{"head_dim": 64, "patch_size": [2, 2], "latents": 96, "projector_hidden_layers": 2, "beta1": 0.95, "batch_size": 128, "final_lr_fraction": 0.05, "weight_decay": 0.4}
Rows from block 6, named by matrix and row number. Rows with one number belong to one attention dimension. Each number is 128 + 32 x the weight over its row's rms, rounded and kept within 0 to 255. All counts start at 0.
# q: attention query, key and value (stacked) (model.blocks.6.attn.qkv.weight, 576x192, the q third), inputs 96-191
# k: attention query, key and value (stacked) (model.blocks.6.attn.qkv.weight, 576x192, the k third), inputs 96-191
q.56 [155  93 158 161  77 117  82 132 145 118 134 185 112 116 126 101 123 183 178  79 152 175 153  74 148 134  94 113  96  98 145 131 100  76  96 176  93 145 125 111 148  90  89 144  95 115 124 148 154  96 181 149 173 135  98 101 127 176 147 111 144  79  90  98 132 178 103 169 138 178  96 154 131 158 136 179 137 179 166  88 121  80 147 168 170  96 100 155  97 133  85  90 150 187 118  73]
k.56 [144 147 162 175 141 158 150 144 107 187 192 102 184  87  96 163 112 163 105  88  65 132 112 167  81 103 116  85 105 184  92 104 162 158  96 102 166 106 184 179  95  90 152  76 172 147 147 141 101 102 131 133 140  90 119 137  86 140 148 166 138 121 152 100 139 139  98 112 125  62 131  67 179 109  94  99 132 115 124 151  84 102 150 107 169 156 203 137 121 109 110 169 155 111 145 138]
q.57 [161  96 174 157  88 118  98 116 155 118 137 161 106 109 126 109 156 154 170 103 132 176 143 105 156 154  94 102  72  82 139 144 129  69 117 170 104 152 143 100 156 103 126 136 105 131 102 142 183  92 183 167 180 146 122  89 119 183 135 127 142  66  84  70 127 155  94 164 128 169 119 174 138 152 143 172 149 157 164  93 123  98 135 157 179  92 120 146  91 117  89  97 146 187  92  68]
k.57 [139 151 143 172 163 162 140 156  98 198 180  92 203  82  78 162 118 150 104  94  54 126 125 155  82  76 114  93 125 184  76 122 187 151  85 102 167  96 174 173 105 102 166  92 156 161 148 125 103 123 127 119 129  83 121 138  80 128 140 157 126 116 173 112 127 126 104 106 130  73 129  62 178 116  93  94 115  98 116 150  86  98 140 109 146 161 182 134 123 108 129 152 147 101 151 144]
q.58 [183 100 171 142  93 131  78 106 163 104 141 172 109 120 130  89 151 167 179  98 123 165 120 103 142 162  83 115  84  96 160 145 107  79 107 170  87 143 150  93 165 114 116 140  99 131 124 139 176  88 163 168 165 163  99 107 130 177 135 109 140  75  91  82 125 168  80 176 150 175 123 168 130 153 135 165 171 158 171  90 123 112 152 154 171  82  99 148  79 144  93 100 153 186 100 101]
k.58 [153 160 146 173 145 147 148 166 104 192 178 101 205  74  78 174 113 154 111  96  68 132 121 144  81  82 116  84 129 177  89 125 190 160  96 106 171  93 192 173 102  77 164 104 171 147 134 126  99 116 142 132 128  81 102 154  83 138 161 159 132 116 156 120 139 123 116 115 132  87 137  80 185 129  80  88 122 104 121 158  98  82 134  99 142 145 193 136 115 105 112 149 161 118 162 131]
q.59 [ 91 158  86 112 177 173 174 150 109 151 126  87 161 138 128 145 109 113 103 171 124  89 111 164 103  99 177 138 158 154  96  82 125 182 165  74 155  99 100 159  97 164 130 103 160 127 146 100  88 165  81 104  85  92 163 165 109  81 116 134 141 168 174 188 148  96 168 100  96  91 145  84 103 122 123  86 111  80  80 172 137 171 128  96  79 148 135  94 166 140 147 172  92  85 147 185]
k.59 [110  90 113  86 108  83 116 101 159  55  75 163  79 171 175  81 157 106 148 165 207 137 142  86 185 156 151 180 127  69 176 156  79 102 158 156  98 156  86  88 161 164  97 172  86 109 117 132 152 130 118 122 124 161 123 107 175 107 109 112 103 145  95 136 114 112 147 147 143 186 121 182  77 143 161 175 134 149 120 109 173 149 105 155  97  93  62 133 144 139 144  85 114 138  97 113]
q.60 [ 95 158  98 123 179 129 164 148 101 163 126  87 157 134 119 146 116  95  80 157 117  83 123 167 103  98 171 147 178 172  97 124 138 165 152  71 169 107 114 163 100 152 150 134 151 126 131 123  97 162  75  91  91 109 136 165 129  93 125 153 122 184 168 173 125 103 175 100 119 100 131  99 136 107 129  74  87  85  85 160 128 142 101  90  83 157 151 118 175 130 175 147 106  68 154 165]
k.60 [115  95 111  74 102  97 103 107 153  55  74 170  61 173 184  82 137 109 152 161 198 125 147 108 172 172 142 159 125  87 173 139  83 107 165 141  98 163  62  83 159 171  95 156  81  97 122 131 166 129 116 120 132 169 138 109 167 118  98  91 117 139 103 148 121 132 146 142 125 172 123 174  73 136 176 171 143 146 128 102 159 173 124 149 105 109  63 118 137 159 139 111 109 137  85 111]
q.61 [163 105 176 159  76 106  90 120 158 112 133 173  94  96 116  92 139 153 154  93 132 172 147  89 144 163  83 111  89 100 160 155 117  82  92 179 106 145 160 104 141 105 119 132 103 135 133 146 168 102 172 163 177 167 108  99 132 174 136 104 134  92  99  84 118 159  91 170 145 158 121 172 127 157 134 160 146 160 176  87 124 101 147 152 180 101  93 153  72 127 102  84 149 188  82  70]
k.61 [149 151 144 174 154 170 151 151 110 190 186  86 180  75  87 174 102 155 110  85  68 127 102 159  95  93 115  75 120 172  75 111 170 159  88 103 156 107 175 174 104 103 170  91 159 159 134 124 111 112 147 136 134  86 118 156  66 136 152 160 147 105 151 105 144 133 111 127 129  58 148  71 181 119 101  96 120 108 136 156  79  86 147 101 163 148 184 130 118 103 116 161 153 126 165 135]
q.62 [175  80 169 137  93 118  83 123 151 105 115 171 113 112 121  91 142 174 171  81 107 161 144  94 137 131  85 108  84  81 149 151 119  81 123 174  88 142 127  91 143 106 130 125  88 137 133 134 180 113 158 167 175 152  99  82 146 159 143 106 127  85 103  90 118 158 104 169 151 177 128 172 128 141 138 165 160 156 180  94 126 101 134 164 184  90 112 147  74 138  92  87 136 183  91  72]
k.62 [149 164 158 178 151 151 144 152 117 188 191 104 196  83  84 164 101 148 122  87  78 121 120 146  99  92 108  80 120 174  77 113 183 143  77 108 159 113 196 174 103  85 150  91 157 164 146 139  96 113 139 127 143  90 111 147  69 142 154 156 143 124 158 107 137 133 114 121 137  76 132  75 186 125  86  88 122  95 139 152  99  82 152 109 150 141 176 126 107  93 120 150 162 113 157 129]
q.63 [ 91 150  95  88 151 123 170 140 112 140 144 102 161 144 116 139 106 112  89 166 120  85 113 155  94 119 169 137 178 184  94 109 145 184 144  80 137 117 105 168 112 158 141 109 166 143 156 112  75 153 100 101  81  99 142 154 137  75 120 140 130 163 166 190 127 108 154  96 125  87 142  71 132 119 119  78  87  93  84 175 111 141 105 102  93 173 160 120 162 130 149 173 107  83 164 195]
k.63 [115  94 107  76  97 100 120  99 153  57  82 158  70 186 162  90 148 108 147 156 195 123 147  89 176 171 140 179 126  75 163 145  88 112 162 148  93 149  79  82 166 172 109 160 100 113 115 136 154 152 127 136 114 175 132 123 165 124 117 103 124 145  95 150 120 120 153 131 127 183 135 184  80 132 174 169 117 158 114 111 154 172 112 144 111  94  58 113 135 149 144  95 110 134 109 117]
q.64 [ 74 171  99 105 165 150 168 175 112 141  93  99 143 134 116 163 103 104  76 151 107  72 128 159 104  95 171 125 164 146  90  88 111 193 170  76 146 128  91 173 107 148 152 111 148 136 163 118  94 150  82  91  97 109 148 138 118  83 128 146 125 165 171 167 163  82 157  82  93  73 147  75 121  97 108  80 105 107  75 179 135 170 138  91 106 167 124 122 166 134 161 134  98  93 160 172]
k.64 [149 111 150 129 140 132  94  62 138 103  60 148  97 128 148  96 137 109 132 156 164 139 161 139 123 154 106 159 114  71 205 107 108 105 175 138 117  96 101  81 146 172  57 108 116 112 129 153 192 104  99 149 172 148 136  63 138 131 104 109  60 141 152 118  97  99 111 150 151 224  71 167  75 109 132 160 130 147 152 127 192 103 115 162 151 127 150 177 130 161 108 130 106 139  62  70]
q.65 [ 58 158 102  96 133 132 160 193 106 101  91 161 108 119 100 133 113  97  87 153  97  61 135 142 120 155 183  96 146 108  87  80 111 203 137 129 108 146  98 137  93 140 136 106 149 106 165 154 127 148  57 116 110  97 134 107 160  89 101 109 123 113 197 201 130 150 100 117 124 100 173 118 107 110 108  90 141 146  50 181 114 173 150 109  90 158 155 131 135 176 154 146 124 129 128 161]
k.65 [107 102 155 115 125 140 102  52 155 118 127 137 112 163 139 106 114 128 154 178 143 137 172 142 115 122 127 167 147 130 227 132 105 122 152 110 107 135  70  54 161 107  83  95 132 103 137 143 191  97  58 126 134 162 133  84 127 153 120 142 105 101 157 121 119 129  95 156 158 198 112 217  40 137 111 135 153 138 147 135 129 117  92 135 160 136 136 171 121 161 102 154 116 116  79  65]
q.66 [177  86 144 139 106 102  87  77 147 117 132 175 106 153 161  95 147 170 162 100 143 173 133  90 160 151  94 133  81  99 152 137 118  73  91 184  97 147 163  70 156 111 122 138  94 109  90 143 174 103 166 160 178 144 110 102 129 160 147 114 133  75  78  92 108 164  99 150 176 182 127 171 132 162 146 170 158 149 174  83 132  97 108 151 143  90 145 143  89 115  84 110 161 170  92  59]
k.66 [127 142  92 127 127 141 144 222 112 140 198 111 160 128 111 143 109 181 129 104  91 146 105 115 135 123 142  85 125 196  44 116 142 159  84 136 133 168 161 170  91  76 183 131 127 136 127 117  73 147 157 135  81 106 114 184  98 120 140 140 214 121 119 144 148 136 153  99 106  30 160  76 156 146 131  85 114 119 110 120  48 158 135  92 138 111 128  74 134  91 151 146 151 136 195 167]
q.67 [174  83 161 142 108 107  85  69 148 103 145 162 113 131 153  98 155 163 172 100 149 182 138 109 155 147  89 124  82  98 160 151 138  87  88 181 108 139 171  87 158 102 109 119 112 111 105 150 174  93 171 161 171 148 108 104 132 162 142 111 137  78  81  81  98 154 107 170 167 160 128 176 140 168 154 162 158 167 177  86 128 100 133 164 137  93 144 156  76 118  92 116 159 178  88  64]
k.67 [123 155 104 130 129 125 136 214 125 156 197 106 177 134 102 153 105 175 118 107 100 132 102 137 116 118 143  74 128 190  40 119 159 152  85 131 134 148 161 185 110  80 189 149 126 141 136 105  72 160 149 126  85 101 109 172  93 117 153 130 201 118 119 148 148 147 137  91 114  49 175  91 152 145 127 100 112  89 112 134  46 145 140  88 132 127 119  74 126  92 145 120 161 113 195 175]
q.68 [181  75 169 144 119 106  98  85 150 121 148 171 115 163 172  92 138 154 185 110 165 184 134  84 145 131  93 132  67 107 169 167 118  63 107 165 119 122 129  81 140 119 105 114  94 120  99 125 157  96 190 162 162 170 113 108 139 170 147 103 142  84  96  77  91 159 107 174 158 179 120 164 158 145 137 178 160 156 179  68 118  99 102 155 134 115 141 155  71 133  97 115 161 170  94  65]
k.68 [107 139 110 132 120 132 138 201 124 164 216 101 159 135 101 149 117 156 135 112  97 139 109  98 135 131 143  71 131 202  40 143 128 142  85 139 126 172 172 172  91  85 179 129 144 127 123 122  85 146 175 111  92 118 125 173 117 121 132 148 209 121 107 153 167 144 146  99 115  48 171  96 151 136 136 106 129 100 117 122  58 161 137 101 118 133 124  68 118  86 130 133 149 134 197 176]
q.69 [ 93 162  94 100 157 155 173 163 116 145 112  86 140 127  94 149 117  99  80 167  99  77 129 158  77 108 160 139 185 155 100 113 131 175 168  96 154 107 121 166  95 144 175 130 155 119 162 109  87 162  84  85  70 102 153 152 139  82 122 140 112 177 168 189 155 104 147  95 110 115 137  88 131  77 111  73 101 101  62 184 127 155 148  96  94 174 138 120 169 139 151 132  90  86 159 186]
k.69 [129  96 153 121 137 136 108  39 137 100  65 152  75 147 166  95 149 112 131 157 185 130 168 131 143 136  94 155 122  76 211 120  98 103 158 136 101 111  84  94 148 162  51  85 132 127 124 152 181  99  93 129 177 157 152  63 139 129 115 120  52 141 162 113 113 103 110 139 135 214  75 173  58 124 130 176 135 139 157 137 181 119 106 138 150 142 149 181 118 152 113 128 122 127  70  89]
q.70 [ 89 172  85 100 168 154 168 167 113 146 120  91 148 118 115 155  98 102  88 146 124  64 123 147 120 114 161 119 186 160  94 113 132 181 167  89 161 109 114 177 109 164 147 114 151 143 145 110  79 166  81  82  88  95 148 159 108  83 116 143 128 165 174 185 157  83 148  80  91  70 137  77 118 103 104  85  89 119  79 168 128 147 126  93 111 147 131 102 179 121 158 152 115  82 173 175]
k.70 [136 120 158 123 119 127 123  42 128 112  56 142  87 135 154 112 151  81 139 151 166 121 159 140 134 146 101 184 133  66 213 122 109 108 156 128 121 106  94  73 163 172  59  98 127 117 127 145 196 100  98 129 162 161 152  90 152 147 111 117  56 132 157 119 114 115 115 150 146 231  74 183 109 106 124 168 136 139 132 129 196 113 111 155 121 136 139 190 130 159 104 108  98 125  66  90]
q.71 [174  84 149 149  98 107  78  86 162 102 144 166 107 126 149  93 151 152 178  95 135 181 128 104 159 155  89 124  73 100 174 166 130  65  92 162 109 142 156  85 158 100 118 126 102 124 100 151 162  88 178 162 164 152  93  91 137 168 151 119 136  89  92  83 104 166  91 172 170 170 115 187 154 158 143 176 142 131 183  83 135 105 129 169 154  96 143 146  73 124  99 104 155 163  96  76]
k.71 [113 143 104 119 130 136 148 204 115 148 198  98 181 128 108 144 116 170 123  93  91 139  97 113 114 122 163  79 141 188  44 135 149 147  87 122 160 161 159 183 113  83 193 148 122 134 138 115  62 156 148 125  94  90 115 176 112 121 135 126 192 126 109 138 160 157 146 102 114  35 188  85 178 136 128  91 113 111 103 126  52 152 132 103 115 113 125  64 129  96 132 135 155 124 199 170]
q.72 [184  91 142 156  82  91 101  71 141 136 127 168  99 151 144 117 162 160 161  96 158 177 136 118 179 135  94 148  81 118 178 154 151  75  76 162 104 142 146  77 144 106  96 127 107 113  86 135 179  79 192 144 162 165 107 126 137 169 135 103 133  79  89  88 104 135 111 172 169 172 105 172 144 190 147 176 138 140 186  68 112  85 118 174 134  86 131 136  96 101 102 127 170 179  93  84]
k.72 [135 151  96 102 112 133 139 220 118 139 177 104 166 119 111 161 123 155 128 104  85 122  89 130 110 136 144  97 117 179  56 150 150 142  98 124 161 144 169 178 101  89 192 166 144 149 150 116  72 148 183 124 103  94  97 194 132 121 153 135 199 114  96 134 140 151 117 124 121  38 187  88 175 128 110 104 123 109 121 120  80 117 140 112 106 107 123  73 135 116 115 137 131 121 196 184]
q.73 [ 83 173 109 103 154 166 178 162 103 120 107 106 136 120 108 146 111  97  76 152 114  85 102 154  78 132 173 115 182 159  83 100 121 186 178  92 155 115  99 165  91 170 144 141 139 155 184 100  75 178  67 118  96  98 133 148 133 104 115 139 137 174 177 176 163  92 151  91 102 105 135  93 119  90 107  68 100 117  66 171 133 175 137  99 107 148 127 101 174 138 150 137  71  86 150 174]
k.73 [135 109 148 153 143 135 114  47 119 108  68 146  87 143 169  97 128  98 138 155 174 132 169 124 146 131 110 148 124  84 217 102 106 108 166 120 119 108  80  72 145 163  64 103 125 119 121 158 183  90  83 129 158 153 138  66 136 130 123 127  51 135 165 111 118 114 128 141 135 233  72 168  76 124 148 148 133 139 141 131 184 125 113 144 153 150 148 169 121 151 131 125 118 142  55  78]
q.74 [ 90 169 106 117 161 162 165 180 105 135 110  83 154 118  94 158 119  96  83 157 116  73 128 158 110 101 175 137 168 163  86 112 129 172 171  75 156 115 101 176 109 144 149 126 160 141 161 112  85 167  87  99  93  97 159 160 112 102 107 154 114 168 160 164 151  92 151  90  95  76 130  65 115 109 109  78 105 122  74 174 129 167 132  97 104 145 125 107 170 141 154 161  98  87 166 192]
k.74 [141 116 151 129 123 127 123  49 144  88  58 145  79 124 165 111 137  72 136 160 167 117 167 138 135 134  97 180 132  55 201 140 118 109 171 124 116 109  88  77 149 175  72 111 128 104 110 141 196 103 104 126 162 152 142  89 150 141 110 126  41 129 133 117  99 109 104 156 143 217  78 162 107 120 129 158 151 156 153 137 206 116 122 169 124 124 116 193 130 168 108 132 101 137  69  84]
q.75 [174  79 153 154 106 107  95  73 149 116 154 158 106 132 157 111 147 170 171 101 150 171 137 102 142 153  79 119  73  97 173 152 139  86  93 163  96 148 151  78 153  90 112 121  90 115 103 147 175  99 185 170 179 166 107  99 127 156 157 117 120  77  87  87 107 151 106 160 146 170 127 185 144 169 147 179 145 131 174  86 136  91 113 152 145 103 117 145  81 122  97 104 144 171  85  70]
k.75 [126 142 107 129 129 137 136 210 122 151 211 118 152 118 108 153 121 166 118 112  95 135  98 131 133 114 153  87 121 190  46 140 142 147  85 125 132 158 153 184  95  82 203 157 129 149 136 108  76 158 167 129 102  99 121 191 108 122 140 145 210 116 101 142 151 139 150 107 112  37 179  92 167 157 115 100 116 115 125 127  47 160 142 103 126 111 122  71 120  98 149 143 161 120 193 169]
q.76 [174  88 164 161 100 100  85  82 157 101 150 162 107 140 146 103 154 151 162 106 141 172 136  94 158 152  86 137  78  95 173 158 151  72  88 167 117 136 167  88 152 100 121 145  93 117 105 130 176  99 176 164 169 161 102 117 132 171 134 108 128  85  76  88 112 171 106 156 164 181 133 186 148 174 136 166 162 149 171  88 138  92 121 152 146 104 122 135  81 123 104 120 145 173  97  64]
k.76 [114 151 107 129 130 136 157 207 132 157 198 113 162 125 111 156 117 147 116 108  86 113 108 122 125 121 160  87 134 201  35 139 144 160  85 130 142 143 153 184 102  83 191 166 125 141 134 100  69 154 144 112  74  93 133 193 101 102 143 143 214 119 110 144 145 140 144  97 113  39 162  81 176 146 123  86 116 103 104 138  63 152 133  97 113 119 106  65 138  84 135 122 151 114 192 173]
q.77 [ 79 166  97 103 155 149 166 179 108 148 110  84 148 121 111 146  92 102  85 162 116  63 132 146  95 100 166 129 180 157  94 103 118 171 167  93 158 121 106 176  88 141 154 121 164 132 158 117  87 169  70  84  86  96 142 144 115 101 110 151 118 183 183 178 150 103 153  90 102  86 130  83 105 103 112  90 102 107  80 172 141 175 143  83 104 150 135 110 168 120 165 146  88  82 173 181]
k.77 [141 116 167 136 133 119 114  36 137 101  71 147  95 143 154  98 144  94 124 164 182 117 159 149 130 144 119 163 128  65 209 122 103 118 152 130 112 103  86  74 160 177  54 101 122 114 115 141 192 108  89 119 161 166 141  82 129 136 110 117  63 127 146 107 124 105 112 141 143 224  69 175  85 118 132 167 140 151 132 135 200 123 109 153 131 134 143 183 141 164 133 134 102 137  64  68]
q.78 [ 94 183  95 103 166 142 165 181 103 150 109  82 155 128 109 166  98  95  93 145 113  67 134 153  97 102 164 140 176 156  97 110 124 190 169  73 152 101 101 176  94 144 140 124 164 156 148 105  84 156  82  83  90  89 139 150 122  88 102 144 112 177 168 169 142  92 148  96  96  80 140  82 106  92 111  81 109 104  81 171 141 159 126  93 115 149 114  99 175 129 152 154  95  84 162 183]
k.78 [126 118 147 132 124 123 108  38 127  95  58 157  73 128 159 114 141  75 147 144 158 126 158 138 128 129 104 186 134  47 212 138 102 106 166 122 108  94 104  74 160 181  69 106 138 114 113 157 182 116  97 130 162 163 139  82 159 147 107 125  40 139 149 115  97 109 110 147 143 210  77 161 102 113 131 164 148 143 140 128 208 108 119 165 130 124 130 179 132 160 108 122  95 145  54  84]
q.79 [160 105 162 157  92 101  75  83 157 128 154 165 108 155 151 106 143 172 167 117 141 188 139 116 165 130  95 138  80 108 161 154 129  84  89 178 104 127 145  81 147  90  83 130  98 127 101 135 157  81 182 149 167 159 102  92 123 156 132 105 142  78  90  87 117 169 129 162 154 156 115 194 149 154 162 172 142 125 193  89 134 107  99 154 144 100 137 137  82 125  93 130 174 191 106  63]
k.79 [120 135 116 124 132 132 128 211 117 151 217 113 168 111 105 152 133 159 134  98  94 142 100 136 119 110 165  86 121 186  37 129 125 152  81 146 144 145 167 183  99  91 179 133 123 137 135 102  83 147 167 115 109  99 107 178 111 132 147 137 196 111 112 137 158 166 139 111 139  28 186  81 151 143 126 106 126 110 116 116  49 154 152 109 113 121 121  71 128 106 127 146 139 129 205 169]
q.80 [ 89 173  94 112 153 157 171 183 110 153 108  92 154 126 120 144 107  95  95 160 123  63 132 152 101 100 173 130 174 150  85 109 108 182 168  76 144 113  97 184  98 149 147 118 179 130 141 110  83 154  84 102  97  96 142 159 112  90 118 151 125 181 175 167 169  98 162 100 100  92 140  62 104 103 119  83 116 100  86 173 119 156 131  85 123 147 109 100 186 134 166 147  88  92 155 182]
k.80 [147 120 159 137 136 129 124  44 146 115  53 146  96 124 159  98 146  80 138 156 171 130 148 144 135 140 101 171 120  65 209 112 106 101 162 138 114  90  80  63 147 182  62  98 132 123 116 143 175 114 100 126 169 155 133  75 147 129 110 120  53 135 148 110 116 105 105 155 142 222  82 176 101 117 123 164 152 153 134 128 205 106 117 169 122 138 139 181 130 160 125 121  96 130  53  86]
q.81 [165  96 149 159 108  94  84  80 157 120 144 170 102 132 150  93 149 164 164  95 151 184 139 103 164 148  86 124  80 108 168 159 150  73  79 168 115 151 162  94 152 106 112 137  85 104  97 150 174  95 167 162 156 153 110 104 116 166 155  98 127  91  95  79  95 150 100 160 153 167 132 180 148 161 142 160 144 151 179  87 118  98 134 164 147  94 133 145  93 121  99  91 171 176  94  68]
k.81 [124 153 111 138 119 138 143 205 136 162 201 107 162 121  97 141 102 165 129 112  85 129 109 127 125 107 145  80 123 198  54 126 156 149  84 126 158 152 153 173 110  75 181 159 115 143 143 114  72 162 140 115  78  93 117 175  95 113 156 133 201 116 112 153 148 145 143  95 111  42 162  87 163 149 116  78  96 100 111 128  65 144 145  93 117 122 115  73 141  79 143 136 155 125 195 176]
q.82 [171  88 163 139 108 110  78  94 160 101 146 166  98 130 144  89 140 167 168 112 151 179 137  90 145 152  96 134  88  90 172 146 145  75  85 172 103 143 148  80 156 103 108 141 103 116  97 135 165  98 167 162 165 149 112 104 130 162 144 109 135  80  83  74  95 153 100 174 170 171 127 181 136 155 150 173 156 155 171  83 136  88 132 160 152  99 132 154  78 125  94 105 162 173  96  75]
k.82 [121 146 117 126 132 134 134 213 130 164 211 113 175 115 110 144 116 174 115  97  83 134  96 115 136 107 142  72 128 199  39 122 137 134  81 123 148 159 169 183 112  82 192 146 126 131 131 111  64 153 166 134  90 105 131 171 107 110 140 135 217 115 123 150 153 150 139  93 118  40 176  90 166 143 121  94 119 100 116 123  58 149 136  95 120 124 115  75 132 100 138 142 164 123 197 164]
q.83 [ 99 159 100  98 140 166 163 176 107 143 114 102 160 120  76 149  86  88 112 124 103  62 120 166  79 115 150 114 179 166  76 104 136 186 164 109 127 107  98 177  98 122 138 117 162 151 187 103 101 180  98 111  98 117 133 139 119 101 129 167 107 147 154 181 180 135 140 103 112 111 151  76 115  85  93  69 108 101  87 184 132 181 125 118 114 134 125 127 152 151 153 155  77  74 171 177]
k.83 [142 101 147 148 159 140 110  21 132  92  75 143  86 145 159 108 120  78 142 166 169 117 155 156 132 135  97 171 130  67 196 112 113 111 167 143 112 119  96  83 134 180  66 110 121 108 122 134 165  83  77 112 128 143 171  62 131 129 110 118  72 144 164 127 141 111 116 115 163 236  85 171 100 100 110 155 117 118 134 142 190 119 102 133 125 137 148 162 126 169 118 119 101 111  57  67]
q.84 [106 206 101 104 123 147 100 126 128 151 147  81 154 111 190 186 142 115 144  97 103 162 125 113 171 133 129  91 101 174 118 121 135 142  88 101 143 118 103 216 151 102 100 126 170 158 106 139  94 171 116 128  85 138 150 155  71 144 166 127 150 168 130 150 106 132 161 146 131  61 162  65  84 131 102  98 121  77 143 129 134  67 119 159 178  92 125  80 126 104 108 196 171 151 149 132]
k.84 [155 149 172 156 113 104 124  93 176 139 100 123 132  88 102 128 169  73 104 141 117  95  93 165 147 104 180 166 115  33 115 160 132 172 172  89 145  91 132  70 125 194 141 128 136 145 157 125 164 129 127 132 127 150 152 137 163 109 112  78  78 149  93 157 135 137 142 143 156 149 142 151 154 109  94 127 146  81 160 160 198 107 120 147  72 151  78 158 116 206 119  82  98 118 134 130]
q.85 [162  83 153 141  97 106  80  76 148 103 138 161 113 138 154  89 152 156 166 100 138 183 129  94 165 140  94 125  84 101 169 143 133  88  88 182 119 149 160  77 148 119 108 139 105 112  82 148 174 102 169 152 166 150 108  97 138 157 150 102 132  75  96  75 101 168 105 167 172 175 129 170 151 158 146 177 148 156 168  89 111  90 124 158 146  94 129 154  77 110 102  96 166 179  87  82]
k.85 [116 149 109 131 129 132 147 210 125 162 203 106 171 120  95 151 122 159 124 100 101 140  93 134 122 111 150  89 126 192  47 124 142 144 100 118 138 145 152 175 107  72 183 155 115 136 141 102  78 159 154 123  82 109 115 183  94 107 147 132 218 110 114 152 161 137 152  96 101  40 172  89 168 133 131  84 101  96 101 126  56 154 135  87 131 125 128  68 125  91 139 138 163 125 195 167]
q.86 [ 96 167  97  93 149 170 172 167 118 126 120  98 147 124 119 156  90  95  95 155 102  61 112 142  80 119 162 113 190 144  86  96 116 179 167  94 143 116 104 168  91 143 159 110 148 127 172 102  86 152  69 100  89  96 152 138 128  90 127 149 125 155 172 179 154  93 132  96  96  95 147  72 120  76 107  93 114 117  62 179 145 180 127  89 128 161 138 115 181 124 151 132  83  73 164 167]
k.86 [132 115 171 136 140 121 104  45 125  97  73 140  81 151 147  97 144 109 121 142 177 127 165 136 134 142  93 161 142  79 211 107 114 111 164 123 106 118  76  87 157 171  48  78 122  99 113 146 183  92  91 129 150 154 145  78 124 138 108 130  70 125 149 117 129 111 115 146 145 229  83 175  67 114 134 147 138 133 130 132 182 137 109 145 150 150 148 166 116 162 133 138 127 124  53  69]
q.87 [ 89 172 103 100 155 149 172 163 110 132 113  89 155 122  83 153 109  84  83 137  96  63 111 138  81 138 170 121 180 141  91 109 115 182 164  89 145 129 100 159 102 168 163 138 115 136 175 131  73 156  68  99  95  85 164 145 139  89 108 143 118 171 171 190 141  91 154  78  81  99 141  97 112  90 118  78 108 133  77 179 136 179 131  95 110 158 145  99 166 137 171 109  74  75 149 167]
k.87 [124  99 146 152 138 114 116  39 127 104  55 139  86 153 155 103 117 107 136 153 183 124 184 115 138 135  94 153 130  90 217 100 120 104 158 129  99 121  88  82 146 155  53  87 127 103 115 152 177  91  81 129 155 152 151  64 137 133 101 134  50 125 153 128  97 104 111 152 140 222  75 175  78 105 138 152 125 147 144 125 178 107 111 147 138 139 144 177 119 144 135 114 112 126  53  74]
q.88 [163  79 162 153 100 112  77  85 161 101 154 165 112 147 152  90 138 166 178 110 137 180 134  90 151 155  99 129  89 102 168 161 128  80  76 165 106 129 163  95 151 111 101 140 105 111 102 141 172 101 184 166 168 167 109  95 132 151 139  99 114  94  92  72  93 167 103 172 154 182 127 169 138 150 154 164 151 137 185  75 128  86 121 170 151 100 126 152  85 128  98 106 161 184  91  67]
k.88 [119 146 109 122 115 122 155 206 130 146 198 106 161 117  99 160 106 155 117 105  87 134 115 115 120 122 154  78 129 186  49 131 142 152  89 132 144 159 168 188 109  83 185 156 125 146 139 108  66 166 160 122  86  97 125 187 105 117 142 134 203 117 107 140 166 150 147  92 113  44 167  85 177 153 132  86 104 105 107 129  53 139 137  92 124 124 122  82 129  98 145 131 162 124 208 177]
q.89 [ 91 166 112  94 145 164 174 161 106 135 107  96 151 122  75 139 109  98  74 150 114  81 111 160  98 114 170 106 185 149  93  90 115 186 173  80 154 119  94 160 115 167 152 121 125 129 186 110  87 174  77 107  86  89 156 141 121 100 109 143 139 162 170 165 172 115 141  94  86  97 150 104 106  86 102  80 106 110  63 188 134 174 137  90 116 150 120 122 171 156 162 126  77  71 164 173]
k.89 [134 108 160 133 148 122 118  37 126  98  59 148  94 144 153 101 129 106 117 150 173 135 168 121 145 131 110 147 126  78 223 103 112  98 149 120 112 101  93  93 140 170  54 105 124 105 115 135 177 102  95 124 169 167 152  71 129 140 112 124  55 132 149 110 120 113 122 149 131 232  90 178  59 124 123 158 123 155 149 127 181 110 109 134 150 144 151 187 135 157 120 125 114 130  62  82]
q.90 [165  82 156 158  97 110  83  79 141 114 142 167  97 141 152  95 158 158 177 114 154 175 137 100 171 143  82 117  74 100 156 147 130  83  96 172  97 144 146  86 154 109 109 125  93 105  98 148 174  86 179 153 164 154 103  98 139 153 154 111 126  78  96  86  94 164 104 162 171 176 131 190 144 166 142 170 158 148 181  84 130  90 114 152 139 103 133 145  72 114 101 110 172 170  86  74]
k.90 [121 143 113 123 122 133 149 199 128 156 210 106 164 126 107 147 119 168 129 106  83 142 102 133 125 103 152  80 122 196  50 139 143 157  85 129 136 151 165 187  98  75 176 148 125 146 139 118  63 158 156 127  85 105 123 181  90 113 142 142 215 112 107 139 160 149 141  92 103  35 179  80 161 151 116  96 108  92 107 127  55 139 143  99 132 123 127  68 122  91 142 141 172 126 190 164]
q.91 [103 140  80 127 141 122 130 163 106 139 110 101 120 123 113 145 119 117 105 134  78  41  89 106 116 158 140  98 163 134  85 120 115 165 153 108 156 111 154 141 113 165 200 133  81  81 189 116 102 137  59  96  74 135 170 120 169 104  98 150 145 167 154 187 127 104 162  90  85 138 145 128 165 110 130  86  92 110  91 191 129 181 161 124 101 141 155 159 184 127 179 111  94  92 166 166]
k.91 [158 100 152 115 138 132 128  70 127 106  55 167 132 139 170  83 118 151 118 159 146 154 151 110 131 116  76 155 137 104 219 124 116 102 135 129 105 139  77 105 159 155  87  93 132 112 129 140 200  96  71 143 173 125 138  91 116 157 100 121  83 110 152 103  91 105 126 135 118 232 105 174  73 143 123 157 141 148 152 119 157 135 130 131 168 145 185 144 106 123 120 142 104 152  69  52]